{"arch": "vit", "model": "self-supervised image encoder", "dataset": "microscope photos of single blood and bone marrow cells", "train_examples": 97085, "image_size": 32, "crop_scale_min": 0.3, "horizontal_flip": true, "rotation_deg": 10, "color_jitter": 0.6, "method": "vicreg", "norm": "layernorm", "norm_position": "res_post", "activation": "gelu", "mlp_ratio": 4, "head_dim": 48, "fused_qkv": false, "bias": "all", "qk_norm": false, "parallel_block": false, "inner_norm": false, "moe": "top_k", "num_experts": 16, "moe_every": 2, "expert_mlp_ratio": 0.25, "experts_per_token": 1, "shared_expert": false, "patch_size": [4, 4], "conv_stem": true, "layers": 8, "width": 256, "positions": "conv", "pooling": "class_token", "projector_hidden": 1024, "projector_out": 1024, "projector_hidden_layers": 1, "optimizer": "normuon", "muon_scale": "original", "lr": 0.0087, "momentum": 0.95, "nesterov": true, "orthogonalizer": "newton_schulz_5", "adamw_lr_other_params": 0.0012, "grad_clip": 5.0, "steps": 21300, "batch_size": 256, "epochs": 56.2, "lr_schedule": "cosine", "final_lr_fraction": 0, "warmup_steps": 630, "weight_decay": 0.0, "adamw_weight_decay_other_params": 0}
Rows from block 3 of a small self-supervised image encoder, named by matrix and row number. Rows with one number within an expert belong to one neuron, the router's apart. Each number is 128 + 32 x the weight over its row's rms, rounded and kept within 0 to 255. All counts start at 0. Numbers have three digits each.
After each expert's rows are labels from the 100 images, of 14848, where the router gives the expert most weight on average: "responds to" is what is common among them. Only what is clearly more common there than usual is listed. The data: microscope photos of single blood and bone marrow cells.
# router: router (model.blocks.3.mlp.router.weight, 16x256, trained with AdamW), inputs 128-191
# up: expert up (model.blocks.3.mlp.up, 16x64x256), inputs 128-191
# down: expert down (model.blocks.3.mlp.down, 16x256x64, transposed), outputs 128-191

# expert 13
router.13:183163151127096136098123096137194072114172131165106120144074103134193112165060098083128180150118182104104083126040101119114118113137158109099106068145068086129093113116099076160098135114161149
up.0:118066093142118171136185159127079169149120062127115157087187134131094153135149136126089110117127181077099100122137175081101169074066127142139159174169156165064136103168136133141148131128196157
down.0:122039071122139105134094161155167109177115129067154077102101139112120170169134152131163201101075065133205132131116068150140185143130103137150094123138087124149140144151154094182137179114144113
up.1:167104136079115067176185101102122130172117119136121132082107125111079117138115146170121088132062075135134184100137151111100118179116138179104136108148140139218183102143126104100147092174168090
down.1:125145096136133180109094154169119130126175167115170129120149138125123121139082133184081119149078104123117097155134162113114126212119103192148123171123089166113084213123151171127150120181127079
up.2:080145110117127084176146138104155157113112119165142145140180143184160128171132152137139150116127128107082130116165144109114109120048087132187135104122139102129137137060157132108090152129128132
down.2:080129122167117079161125127078105073169088096131117155135172152144119187107135181087120091142127159124132129176177177123149119118141096144089137067138116129119116149185136107129040077110172156
up.3:128187172160110178079108132086164117136099141127169049192124144120092071101189136181159138169134101143128114123119166132152098091113072113101096148192193141147090105102111082141109156066083109
down.3:123146165091079188131117122125112087132157145133079151134120123154117099092103154084123148159167239117105149166145166121131105078154192116152077107162100168117088115127110140173074120116117126
up.4:072153180104080136093169045088142114112150134130107147105167109093094164109152090073191104121142146164089142108126151147103152091114094129207163093098102135090157128190154138161131124123153108
down.4:148097114068139162179145175135134109053149138113141125075054108091147135158136145148169185116128153161106132133160175131138146154130114149173116122103125145190152099125175161091138107133103063
up.5:175119158172077173117074073181098071155163104055136104147185145101139070150098115109167167148164134149138157149139118156115090149092099097093130133136121090167125121174212053133075132132159144
down.5:100202127154105188181151146095163131157115149143089063075159176159127182153113182116110149162100104098081161101155166123095148130172118101171179154127118134115149115129122076181117136116149173
up.6:089110117161198087133102168142137112155122131092141100119131168083134130165109113150123140095128102119193104123130068133095121133097121079158167113115174152194183118132093093150115155142129114
down.6:186138097043094137171150176085186140111155101087102076144113144092125076118168154150161125180123130138180108115181086117110131027170134136101127117129138139118171131074123171130099154130136149
up.7:129086087201125152200173151059102103157103144143139160169147118116172118117185119156140104155090108149099104113160084085134192132110100066146156113126124108150127100139183138163172104104091085
down.7:112111109102128125143130149062169115180120128142105089101122103068156085117117104149176144126125072218151146135255126156055131111090113121130200089156119096144142106105134108113169179143129114
up.8:145140105117098103149148104098118146136175095145134131104052145080115133120142149127077160112145075139144119095168086150100139133081181158079149154188151126183095112106075177140115044112075110
down.8:112153133115122162115081143110110122151178091138144162152138147100094128152131138099165139156139145104150073136175115151137130080112091063109136113143109149169128157092161096084116142113128128
up.9:125122108111131097072135185136168159110105164116148220157100103110145077149066131181115151162125139132162128084101160114165159118117141119130141078096142150183138151128128121180119083185093154
down.9:131141145140101161144069111129097165090071116145096139165152198144200147138137120168171153176167129095149100117158063118141107094091077129093134120112129111097121159138132120156147112148126190
up.10:126112152141141125139091118211107105123136145102161126139121149056161123203192101120085141162100139070139127127103114143126124142091163142143121137133126172173148159136116078156088168093116083
down.10:193143115127141100143082113096145092085103086165062123136127139117156169198081120132166115113139121132135142142125022144116151144134125148211146169116169155127090111133153159138151182099115077
up.11:138114134165118160183151174123166125134135135090126133181144097118151147132126076132108175088081106133150121107106116082107168176152119112167090067158161199142177129087128180084093170145114112
down.11:117115130114166134055095143155146084114086162136150139072154134164083132102118112148114109099099143182143157088135099178095126104149154113103124121144108156143126113112191145127120118103116113
up.12:116125097164090168155160132148150126187047103112152183128156095124114142125081106140073082183145114099124111127149171117096099115141143109108182100093123126198131117133100118169134148107147165
down.12:092154121104109142181138110151120147115127195126087131204083147124084121155139154168120148167138112056129116064187126114174151074101124088138116113057131096146170166120116164190105133104137072
up.13:172114125131137169144135114217149137147101140129115139130182103116130110174111188155183152142167131131116116178107150100131163142108140084170169136120039066081125086172157175147152148118104114
down.13:071116153126160120179158134105135115120139184149079130155078076107135073163090131106152122107158159118152112137106142084129069149115085154136160165092132156105137164134075170188173111124176200
up.14:137152146160088120090089152110147107096124125068112138192166141134117151088105100101112110104123109071081145153126103174106105070149167146177154101141097174094175109099125106151121163085108133
down.14:163085143119103141168095181195043122107144095138085111182167165115102098114118106131167184177136139153134174163103130155137154147154164120107061081142144053126077141089118111130159183159140129
responds to: cell type: segmented neutrophil

# expert 3
router.3:112105153131133066120116090118077156184085100078141121121152119143085159088065124117130144108167156124153173167178183201103115111124183207160148170079099135151170113166168128136135116135165168
up.4:125054127101076073097163127182128146048139182145144087162131080164169088146165136177155106117152079092115153129117079148198145121126097162114125179116099138128118132137130203098173158116059112
down.4:096164077217103152181164198130151110122116119164132147075167144133120134124161127180135115084081114168161176147131161075122100080126126164125158084144134140192045112100111151114116097101107136
up.5:147120150141093113167159138089107128137178118150139135070133171147124158121133109140130140125212073186124191128150116129094149135123120164050131109098161101146092097131087103184117146117082079
down.5:149058090108101156121173168133125146142165133111104122132135098162146100115102168122070160142109114114168126139125161100115154088148113130073131124050100089155155137092124152102158117133115197
up.6:130172078111073209120164133107140132202113163096102150121147148140093118170128173144111120145079140130121137110095166087128106073107170125112154142221181101099139112154157095131134102074086176
down.6:117104160160079206147080126090081175169215059118106094157119119198139097108202113139190092094140096070157168117095157117149089116150123182093097112136185111109133090128123163109122102155160116
up.7:125149142125177137095048134093073145125113121084133117098161125139142143109125173165136123114057204159146157139111155070117183116115168089111121105141137135050145093147171081096145109174196096
down.7:109158097145136115068134166099177122125136087094163124132127122141172142151136128135164130078114181104158096162171132068236164143127155145091080051133092140085079119165136113183146096144090099
up.8:153128157108083149153068100130130171135139165094117165060141109107132164126122139078110119024124116077176119191110067125107034121097124164138114110168106130083137179120173128129068083123099143
down.8:138184189145140114107115158154131113069142106206102140086152133127117132156191135153128087151138105114082123117128203183122175131167155121132101159141078140066090152083134143092122136082104048
up.9:133154141111089126119124117155125102095140154195121078144134101137129082148116188152113181044090252106103141080141174161142134103085120119117135192158170187096119181157145109093125150102116094
down.9:106129183089137136119078137140169208118149134124160124102133170160115109085106111165115167098135064149083114181132119112179102169127085129126122122145077081088123134164167115148127117079090143
up.10:159164163154079063176099085112136135149138133107148119120155161114146147113105117151104162097112121163132158118101131091100092127123087149145141113091170154136164121137122150170162157110069146
down.10:119126184117182149138180116104088134125120096181118132155130098138089130128063078135123113095121157133117145084114131085045141145119098096173131073095116120131146115126093110098107176213181126
up.11:093161124137133139115139097162137166129125058114106060108122137078158175129164058098109184183117056134240099087132132121137198159135098190107095152094164119093061170117053167105171113100125084
down.11:072120168125126147112102154174125099108117098155180120143141147158182126079111059180132147138146207051120135076121169078106088168183104144134102104117146155153088142116099124170131147131088191
up.12:106086128123128095120184101075139136128143135102130146120096134152169111102067088134152142067116141178158118123125098111114108092140174155116135071135117172097088162129121152144062141149090157
down.12:131128094162166154044094151139117121121119130085184091148116095120170102147109179164066163173153093114125164180106098080129125150155146132124112131135112119125145161159173189152134159146129134
up.13:116157098160135110151139174113145178030131137125093123118134171134140155108122090077150102135088073146081110169113109177194144162177156107135161106156134058062142094110131106114158102144141147
down.13:150113102129125056102132115117125204113169099025142104122105121141098123135099165091187176158123104095052162152168125162110143200120135119149103167117070060094116126151134107112085155106140081
up.14:135073089144091174085180169128129153145121128101090148040138161126064085106165136083087123120159110149098149112162131128144173107083168117122178161103138152123158112154157156082071086148166147
down.14:152106148056127102124131116151111099099129115195147150121177152127128068155132114155139077128188124154102185172167089136120101176087126091185206090150159087132185149112072149109139106146036168
up.15:091089173068112144125156127108151111117138090101151156130105135087157145166069110114098113183135149103135155156097145121120129092147123196126109151139144082090090168119143178170126143107103109
down.15:126160149182086164106108130112134066076148092130084179126113132102115181138136098139122146153144136139140142140047127078189126209116119107131118128077137152084125137140167086212022208111120178
up.16:122078134114139115089061141072150109161104115102144195103110106172097155133094133096115133135141119140083185120158169114158131124178128157148122110093124100118116102118107092163098085136165144
down.16:166145125123088116055151133112179145075150120131147147153142202100102146129168171125140069116130110140109145098082114114119119209122149101155155104113162101124211131131155137202151118103164121
up.17:045150181111134132088136117126132205146167112096120141155122137118139108146147085132117187099109165163081108137128170159160141113152149078181172131072130160095114119126066136106087138152101136
down.17:144131099209091123136200164124100148131160192147169157070147169179126188120134122138014140197134127137107141204148078122123133165061100127090138126078146148224118108147154067135153063159132172
up.18:168078088186167086135158111115103115142129109156164063178074137130133107151090140195121146136125107130135116148112080142147132150102111123087051148131125177108161086196128106088163222081121122
down.18:107144103117155118145122056095107141085132156140155128122138170136113129055054184184113097098090103148108171155131091083106051095155137099156189050163201157140149108124146159117131208124081151
responds to: cell type: erythroblast

# expert 0
router.0:109116058128106131128144213133126141115135151122102130140076113149154108141120092094088114108128101113126118127102066105197092141161150075092160078135146165169143122147068129134133117148128147
up.4:144073133160151032148125114089127132106139121158091068108137118173148126117104082161120179115179069131137087163156108079127162096128118118120087155073134151199133135137071159100124115118146134
down.4:135115154181114100148157146150167150110094196161143116180133107127140099189100100138147180164174176057100107150141052103078152194086115109098163115116114158134098183173101140123131078109063137
up.5:157140144122117139087150066101163167093168098120121110107136219112128147209080157104185144107177168136108149146163129119146141071149088106081125082090120137113135103176114188156119187155095149
down.5:109084086231197096112108132136070144120126127071154117127134104132122139174138116120100177102138085179128054151207118090178106102136143130153121199126138132109167124126097147173089111125125049
up.6:109131067199108139127188159133082117209135086115082173037162124063119107122165158112159109103148109125143122076138090192133129175134163108138133113129089139144096148157105079152127114122145186
down.6:139107135110153114111128120158070109146173143093151096121123119129154065131121108133147182110082108109107115104122067109169161069138133148098157181122114148163138132129141144142147150134132154
up.7:129135085140153198128154121091109108158183128115114170181121124136132088125197126078136093109127126087044154116187105172130104123140133132148152195141105097084157133134153110110196185120168123
down.7:133149187132175156127157149144103124135128192104071116123119105122101172154175108127078104152098100114168089163102125136089070113172143052150118073144096155130146123166134164103087109192162120
up.8:110187163087190190111140104137083144181132077089067092108096110096112145167102064139111110134133101121191150108138154112141168138119122145107179162037060168156166117166093110199083068155159116
down.8:117197136131075126104096103118151168128117129153126171184106124201199156089133124071118105103167159142094143169136108082165034100105144092126071107189132137093073114154110166143124114115141142
up.9:160127151016127122113171120191086101153179163194141115139090141112131083157080093127122165104138168157173113116126143158127094113107174131110076170151096140180103156125123114106104089127116096
down.9:115139137158138202111100169148140136123153168167168095135096149128142120155151167110145188226153077155096137147133029099145144139109128197075156125138122119177125152128116169151103128088084129
up.10:152134128116135159111117120161157150138073079087110135117089139123125134121120094143135172106137139122207104137113099061096080210124066094140119087135159153191077129115125087140092110113191134
down.10:119101079130066106171168102078123146142057131141174194141159123136158126102098150143081136140128134147110167115165164087197121179142126151116144201174150126135116148143155123165072122136117134
up.11:129102093092147192163083123105144126193115066102142109113179158093076108109174182126093161141142138151148170141169097118147171120103175151111142106094148087142093106156115134165088098064109168
down.11:141132154123172133105156070137121180154109089168208134153066152182144043110095100143111145084123100153132086122126085202150058151147077087104123132141137120133161089115187171163145136092130083
up.12:128114025134073090107108142101096168152104120119112172050172102126167106197154140135120172163155114170153104148133131125149114119092191102167177098132124078146156133097102130097093137126183136
down.12:078112175154182168074116089106142114154083078081121174119113090174129110148095017137130122135130153159176115139161142138136072120153095074144132093183135100099133175121102162141132120096163071
up.13:078125127087175146073110082142112122163133170146141166085106134120125032110103129198109129136157167150148148122108036137150136143108148146119129112137134189103134128161070116108116121089210130
down.13:102100098105115176141136131088150120121112146088139123184101160168139122130086165166160101174143141093127145134152146134118081173188137115083192121196084143127079141120208067155078130128163112
up.14:171052163165136111139122107139183177123179092047148135119050178136163124114136115097152148202160108080151145130099127129107110142086116092106186160143145125108112105127093143204165108102123167
down.14:160107180127135135116135156106112162105083144069157124176142153151157139111156086128125107113117139112147120134136108159142052117152140199160083160171114109119183139098166160106156169081119123
up.15:153089096104149139136095113132131099087096147114187139129080149113120132136104145109143089125094109135148116129111112094158094093159112132148167116084219144148155148178114159127166146075096153
down.15:154108128140115095129121138118147153109127118151105087158113174088126124116142195154098084136137097138038097145107159169058073134128098102168098158157105123095118139162133108132138109129086124
up.16:139166112113086078149148121116128068116140126115158078097148116078148150111152130115125172169137108139099154123130114219108196098126154131134076103150111068162119169127117114137138113132098135
down.16:117124168163058092102106049137143100160099094118140054105132107088115092166079124151100091125213153113184164080170194064114116143143140168188099131053124108109146098132111084164120127144126120
up.17:106104124129214190093101079143124133122115146079144105077120097109136110143177161195148073134095156116171106146134145182140157112129145157119115140157108125100137145159185120126195125109162130
down.17:133158113163080111094099144106176092131132177135068133146153140133160105147128118160181104110140146073150117160104127154100095173146116084106109150193086108103173123130166115179151154168103161
up.18:137127141077096077148135063113181178157116066121151176061131114128138154140187129127155121102088217117157134122140125113129096080176119194176132105091106140146085151115131149099123117144102118
down.18:157135113140103095135122167083111106113132154161163153152056131163129153157160170102159057098088193118110123156112148144122126150174144106148094141079101095122118114131126118114154098097171086
responds to: cell type: lymphocyte

# expert 10
router.10:096078141128191151151110181162099120073137109113147135124133115142114186156074072122035149180132159119119136145156150138090121133179083106147098145105081112143084123127147119119115111187130078
up.0:114175149114126113181150109148156136172088157102160128166082134076184101105127142152176166121142198103200115116160137106161160045113144178112073091139097146191151149125158171151151155115116154
down.0:077123123147158163099127150126025121119152061170109143096126084210150132122099100128135123104123146122034123107107105163086101105096099059152077179201128104129109130083173097114134088165109116
up.1:128089156100128126162157156192150114063125147114135127098135138119108142165112142114125120120106120142177094145095143169128196095136114144129092126103089049119121131124098104104134115138161099
down.1:182185171080065131077131076181128182155206134144038153140127124130147138066104077104121076100121152145069127148117117118106085128144133038126139088061177110197139172160177133104116151135148185
up.2:104121121150112140191124156077169089120168114170126151119114072115128178096096102120166130192170153141106138186135166171111150129171116108110074074093114115161051132124142144185119110193127175
down.2:078118113124123120155138118152113074065144177164109105123139120170133139142163188123120141124111144137150113111054129150122126087088112166083178158109072111107115136123178144126114075149152164
up.3:172150163097061153154157127118122147165107165176143137106106121121085133135053103153072126173128171175110155098064114112135147108120144154103175140141079152082114144140176157135122201067115167
down.3:133099117144155133104078125098190126151125115102121152139156082105128174111167158218143122094102108165109143166180159122096136116128094138195130113074130085130099078113145135106130088209067093
up.4:189172112127086136087119145127073192030175114130094086091168157114117164170215120130073134112117098140123132069093097056121139140079125075130075196117144099139135152103118135124127068094161144
down.4:124146138162126045075154140175098076091122113104095133129123185177164122137152104108145102121077126183161134120130104089183126175057135083135151103104142119105098150070169161175130132098117099
up.5:147171132063108127119162111149091127111134158117171130122107137145128101119111133103131096081132117122160118129134086153121065116114073132068186138134130221177169107122116160087098143172074186
down.5:116122086100108188123149103065117115167066116131187113126126155120138092083125166140149184117108082151163134086175118081109090134117131143141138126168151115187117107111082157180158148109119118
up.6:083118149070119092131132136111176141102160136145084165176158099125132153160097163099109161116073189093162113138092081153123104215136089123111111054153131169097175164137109111127083181137094117
down.6:103153162120120084079170101174067102148084086098085200137138100177137097111105211196167100107179191115079164086154123113126150172135143117119130096129103121134125109096125121175097046116129076
up.7:129094142142196061084059101107136151123073180207211155101142106172108118206109125164105099105135111117143100122095076089108100121123137116119168113118108120147170110140125152120124075061132090
down.7:137127109119112082093139111111115148121069153178110108156137094125141095088093125183046146080130043173089106124165098140110108091172132111150182109137140108166186137139098167130097135112125169
up.8:081101109211082128108146118130129160110162144077144118173148115144207157139168077148115118064167095123150143164125091115174153169104129144121150137119169165157113168095076107157170161106118109
down.8:125099141145108171111106142132169131100097118080178185163115161171100206151137147079102090150121137129060129113142112117195119071089088144094115192132147143124140133126140168150097106156142051
up.9:178151153174176136111138115089148141159142121124117136123129118155162103086096106164082151159134076155137122098124121104168105078060085065122151122162077120115142141093132136096173147116148146
down.9:171131090203090138142114125169168149079131129108155113131142105103113171117124111102109075100141157072107130113136141123056127134139102142156106121100096116108103103146147105129178124161114109
up.10:168153128120129162094161129181177148129135115079108144160098194060152074162157120141122162108133127200132109150093149114185099118139136139140062158156164079090090151093162095120136167128112180
down.10:157152114127071150176198122145093120147128063190126191095132117149121119138052108112072128131137146145120075116153080082119158129108151101114147165146127123122139037149131103174126100127145134
up.11:180081158073118125089082176140111168086167055145133119126092123089188085131110075140147109137149178139179092132122084116155145140107084118051143114085133166150141153080087150108118111193073123
down.11:088088118072139108141164077124107180161074156148141159159108096142113129070141079073196166150145118143158136120164159093134135152145167154133168119114081155108170103165072111146160088154118103
up.12:142099170156113060122209173099128130111104105082112111076140155118168118118129131128096156124138120128122138139165176159194115152159150115155146139163155141119138131150075136099148137144096082
down.12:179128151128169126111145137083170113158063135141119140142077151112026018144094133075095116164126117137133146093124097098177127133177167147159062155139127134167129133154175163107135116121116115
up.13:090139137115176160058114102162097126120059134118148153178155137123152129229170143116131162099162089087155174092149153051129055130076124135073172161184135111113116153135141127132125170071174120
down.13:180123096187127116187168143129124158097129082175137109138117117133086164093123182104130129155143124127072095179161047062101157131138145103159137188192087188165201093086104157131063118109109112
up.14:199178111142127123151125097170139141118088079105109097185099152086137166121133138100170180138146120140170137065151148108126099104113115133125070153186166154099112077088121133106113164124096134
down.14:165137178161107148090201095071133129152146112137154104105143154140132112036142156097094070070128121073082087171191143103182172118129103093151162108132051129167140134100130121128158144137155134
responds to: cell type: artefact

# expert 15
router.15:125113110123125123115132064183185127094128109137146144144116123074083128147124145072121158199115134124127120088211137115132221129144098131104186148106064079161111161087162108128114100118112125
up.4:076172043172116107121167100077127126116094124162074153128151106148116122174090078120110158092096141143107072149084112112157137093168122145167110148139092154204086124154103135131140119122096080
down.4:130073111167109122149099099168083152117108089085175096174133142088173168108145142152114122146152119165136145156096156173183170077115079153071133116142118134144132115145162107161116184108050113
up.5:101088092080116108160097148117092152131077119089092164147167129137129117126116089124108218140147084152139110168097106145130143162135128157117169154112116175125144082073102148121083128095154066
down.5:149098167114110083108131092122066089169146126070129186075105085074134149136118118147118065103118140156119140087081146122097180090180117113109137135152140131164100102144083134136064144134095178
up.6:114101106077161116120117149147105145202131069126119130135151140135113109184097064139063152168154150137205168087092100124121090163126111132081139119130112179135145128146180150115165130138106129
down.6:142114122079114190134095139119143068113130166152174187113125165130098172150130106151180082127168118118111146153163161049142091086069114094126149097148193135166084100156098117095104178160096148
up.7:102161105097104089171143150138145113184047135161107130092130166102074111094122212111141151054104187214110190124117158104144140100117110114133127175174123102117116107114172070138150146089128094
down.7:099186096078152100100122096132097137128078130091180067137146130088147128148107093093132133169039119128111092140127093176155181084079151121144145153159070090163178187097141150128145108092149111
up.8:116162063149189100095128168130118149133095145123111053153070142167180180151127109099164109161123133070120101110081137084161124124125158145134122079126105147142131115160119121098131122147126120
down.8:156184162093171143134173154155121157086152122069108119126190133080157158161059121122119147177113121133105141170130118075108144115161142126156120104124080134117100138125100178119104117137149128
up.9:110146097159190137151098169071141136156120076071083112113108095137156151129136114170119146130142143141182086130143066129093102149137132108149101087167159129120187116188083123132150130103131098
down.9:147144147080136138145138123146140089074120134137060100183163143136140149114138118070132159128086092168122157129112076143159119140204162192110128143024106132105076083140128107163112160083171112
up.10:131097092117172140139151105171137086134187161122096163105169160105151048186108120154150144063127125138154044141158106092096190103141104073128093112090132158112156208150134136177133202128159162
down.10:117144152163132157094111055122155137095174120131151086148127108161194128141093158123187146153166122088089153103167149134150095101133108143098089153126045082102096154110086136085176183132060097
up.11:133097118102158151131149101146145141124083128080167106127069109171073107164123130142097123130146130142145086168128132142139095125135076188115132143108122043173079110104165120100120140115093128
down.11:119133121108113073120098099101085087115046107141137140146115143104135142142162149126200150040177154148128072074114073128126156167140120147090183118092130074124095146162137119219112149142073127
up.12:103163144141119126134142136134138103106102131127174186142111088115144124151176155158084062110137152094122115105147171137162057097165144127118140140201130145079116163094097081131140138076125132
down.12:155108131168165114138137142113190186164121137146134108119151202068136075119089138130137124152143143120138109142180086176141116215155117122160158162186086134132147098165087026139076167145059209
up.13:140080209132114158106109148124113133138169098182153124125140124118120164208110105112123155151130187167156074140110143147128190105113083132119094062078073133117137182101131164172103121168133097
down.13:115111089158154162135156149099110059123175137053191162094183132089129132098144127091082076120136116137096175149125200142128106105177089161141066171159121139127129095123151119130109087140125099
up.14:065120140128127089118107155087132105094141111107076117071112088126132130099159147146128125135109155131108073176113097134152193170150165122065127082145169191079157140065215143139145141125108116
down.14:090176151120211107168145146133118132124167143136203166077113100185123189143165153167124138071154157166135132119208172132119122059100101125126117127086081104103108137161137072148073097104143104
up.15:125144104150087125126132114174162125131116125113097129188154102119149129059165101079056129170148144094100182136151135140163103110120196106098082139188155072044102083104171141151161121093132140
down.15:116112090103129106079184125120137111127079108075105139159101125106130085133143154189106134070145121147102095164185173154150129135115124108102086102103171161143157170144135141109121162039189171
up.16:084100122128133090145131078121120143089086191097145094130125112174154073141123086128179094104071125083141101151144091107172082168116152135115141104160087127175136158115108160174031108124093094
down.16:125110130106199195088139155167136091149150114045108147115136139120110129151155145095128103137151152073136159129097152136059166123155175148092104115140120151089065132205182144095182149148210122
up.17:126121142157127127138127143135129139151176101168148146168106138166122087119106119133119099132156097111080101126153110151123139133141056097098187187128098104143054142077054143102161154170170139
down.17:091114111104125126136087158158133132120089106128198114109152126174154128163117176141160121145131155084120113134152175137154176095114098187142123127084118102149114168139122099180185113116123112
up.18:132105140089139122150125105153125125095143200098080149076162160121155132122090125110144163108105092154169120143141060083093098132082135167122144102126120172088194172127132109111128135119190089
down.18:112107133076155119130152107170158135133193172136067158126145141121165115097131114137114053117144102092105094079101095177119169130150159127160124125091135149103153123110136181178133114140036131
responds to: cell type: artefact

# expert 1
router.1:131143179146170127095108121131103117136116137114115102080174096122112131139101104165125115134089154130129148161109116117063091095130123099180110054099153132098170128156136109107103128176195165
up.7:151151132148076100089113095081155194109109115102158068146145176114095135102161126143102142136077128131106082093090100124107140101067116144114134155134074169153120119098119124155166113088168115
down.7:147154119142122101159048113191093131059180137147143143124131080093123137067148138102117107161139200088144100139093140120129111128073119131135134109098164117096142123169110133183148119125149151
up.8:131154129150099162176126133125181136107046140132158117135113118127138133112172150146124090144196114109137148137163112146120049092236148101171168123159164104106146065181117163082184143095136099
down.8:164177110131084145133155119132186190146126129108152125100068177146116135135146155147117117160155096093118113114183123103125185114119060067084182163116137079194198131080096109166170097109169134
up.9:141117131109111106119140157140117153160046118146140143162118094116119064046080082115123142125142187181123174129066181124170108088128118088157118175138133138095071156069168079151131081136139088
down.9:174142103124114146133151122208091161046114106143151126168132116182108122120070168134105173148121152167068119094113123146124119106114115138123126201100121126108150143085094143172096166082153141
up.10:105092089121109148122129125138130109094100128115092122151160150073117127181166115137123090093105120163067141144094055102125159155160139111178161108119151121133136196119173115136114136131101089
down.10:080137104161089146118133127160102138125150132171083134083139111142058184159163110133146075147157129102101057148113176164104144115147058112141137109137133135087148091177170081071168075144124097
up.11:157155118111101096069133094125162133086122122193117196172130099119150117150144104179124139116134159094126132133144128174158200164137117136121090131169106086126085154128166105130171081124091127
down.11:143117170120106115137111143114071144136182147111103082119116172103076129158164129158118124136106135151141095155140154147150090158146137144092076149106167158141143088101091084137121152151090169
up.12:161130134172104126083159118192151160058153149126115136105163132112155192108139133098154137109130151133097077096121139134119110152176199150084160098065136200102139154112089167098155135172147116
down.12:128118136142086148134162137112095091099132132145135133149088174171047092124126143114120118094121129118182153135076145100101144164156104154169109152144118065175119131154202088153138081117126095
up.13:142132157140136174090083133103108115065089125069166120175135110100154105155163158164168110155161143057126117140151157137183115070100116110142117100142146162074126100171153136084165156107166108
down.13:161149099158053168141182176171174110133117123168127164121118178137136132111126123154059151100186159096128181148162173075109088079116117129103130100141189167114165083131064087124070151130109161
up.14:132130119163139121169193177172078139156153163129076122049175092082086149103086119074110136137129128119126114119170118148145150117117150070150149161088137163150185106183098125135079113115173149
down.14:140157118133109106131196174112111129193157175202173107096131132109081150126143084097095160148205142203091120141152143108130158180076131119068141207088152114137105084193162170122109087138122116
up.15:102134132138160121125090105158183105161160152145121128132089172137146089111154078101090101080165077115078134129107135159117156198167147196116169189160158194097120127094152185086102059161119136
down.15:172139119095135193148099099109140163122099115106130095117145137143156086128114115118138149139127092103154136160114125158116177068125091080127107073107110081108144191151167135142080144116135147
up.16:165089174176145125137105134193158167100154148092134125161166083166139190061115108061080162174107180136145161098094172136103151131107126108119130080125142117119234071083213117121130113161129136
down.16:113109117169125144128147129046164125103115110070196123124068123083168156167117130082099122146153133181104103095148148118198145139095198121088094075180136116149065153135106173157114128147184115
up.17:182136167061114109107080135105175144134167160114114140125137115113132079114146118172061185110140127180113136093121065101141111111106202156131129071150117094135168170074142121118184140111110107
down.17:137103117109127155134172179113060164088116138152111115127147105093130105130156084097082160079184138135131105145101097135115114182168166111066099157120076127081216157109078166145119123128137186
up.18:112131105131151212117080108118180078166079108041186136116126111085107075111148129136129150103174070156157169087138221153129087123135143169109178157158102087113097126139112139106149119119079152
down.18:094152173158088120151148136097165150158102160095175163192099090107112163155145157167098177195091145187124108104125174109119134141148069077131173148119110126102114143106115201183111107130126152
up.19:139096175147118132148149107090099171110126156175122096134131097187126178087102126118081085130137124106108166138129091134160148131099104136122125103134116101160074096110141169122155104157074142
down.19:098137127115101227156103167139079145185143191155139122122150186110116111072095162136139114144174117148128151158095078128040073133126105102121082123115164113127133153170080157205101108108109170
up.20:171138158115160136085083105172140126099106112107131122173138134133109114118182121174142084183151171080140143105133141175135164110145106144177099130134126109101077138172157119109147180122149107
down.20:179103121171127155175183110150197131168153100153137132160128134110073147110104100133097133203165150151177115142096116091131140098154132117103099112119112165170187094089106045209099136151112132
up.21:081123108047146201182158141114093107150171150139082117067114160125133194086181172148183070077106150093134114103132111124115106103129120114156107071139148166154145140127107123092104112132124144
down.21:082184110131166142042058139109144078145150106131078171080119157166112104087145191114185175120098133117137120132142168172165036159151130136150181153150173116106150099118111148085101168112081143
responds to: cell type: artefact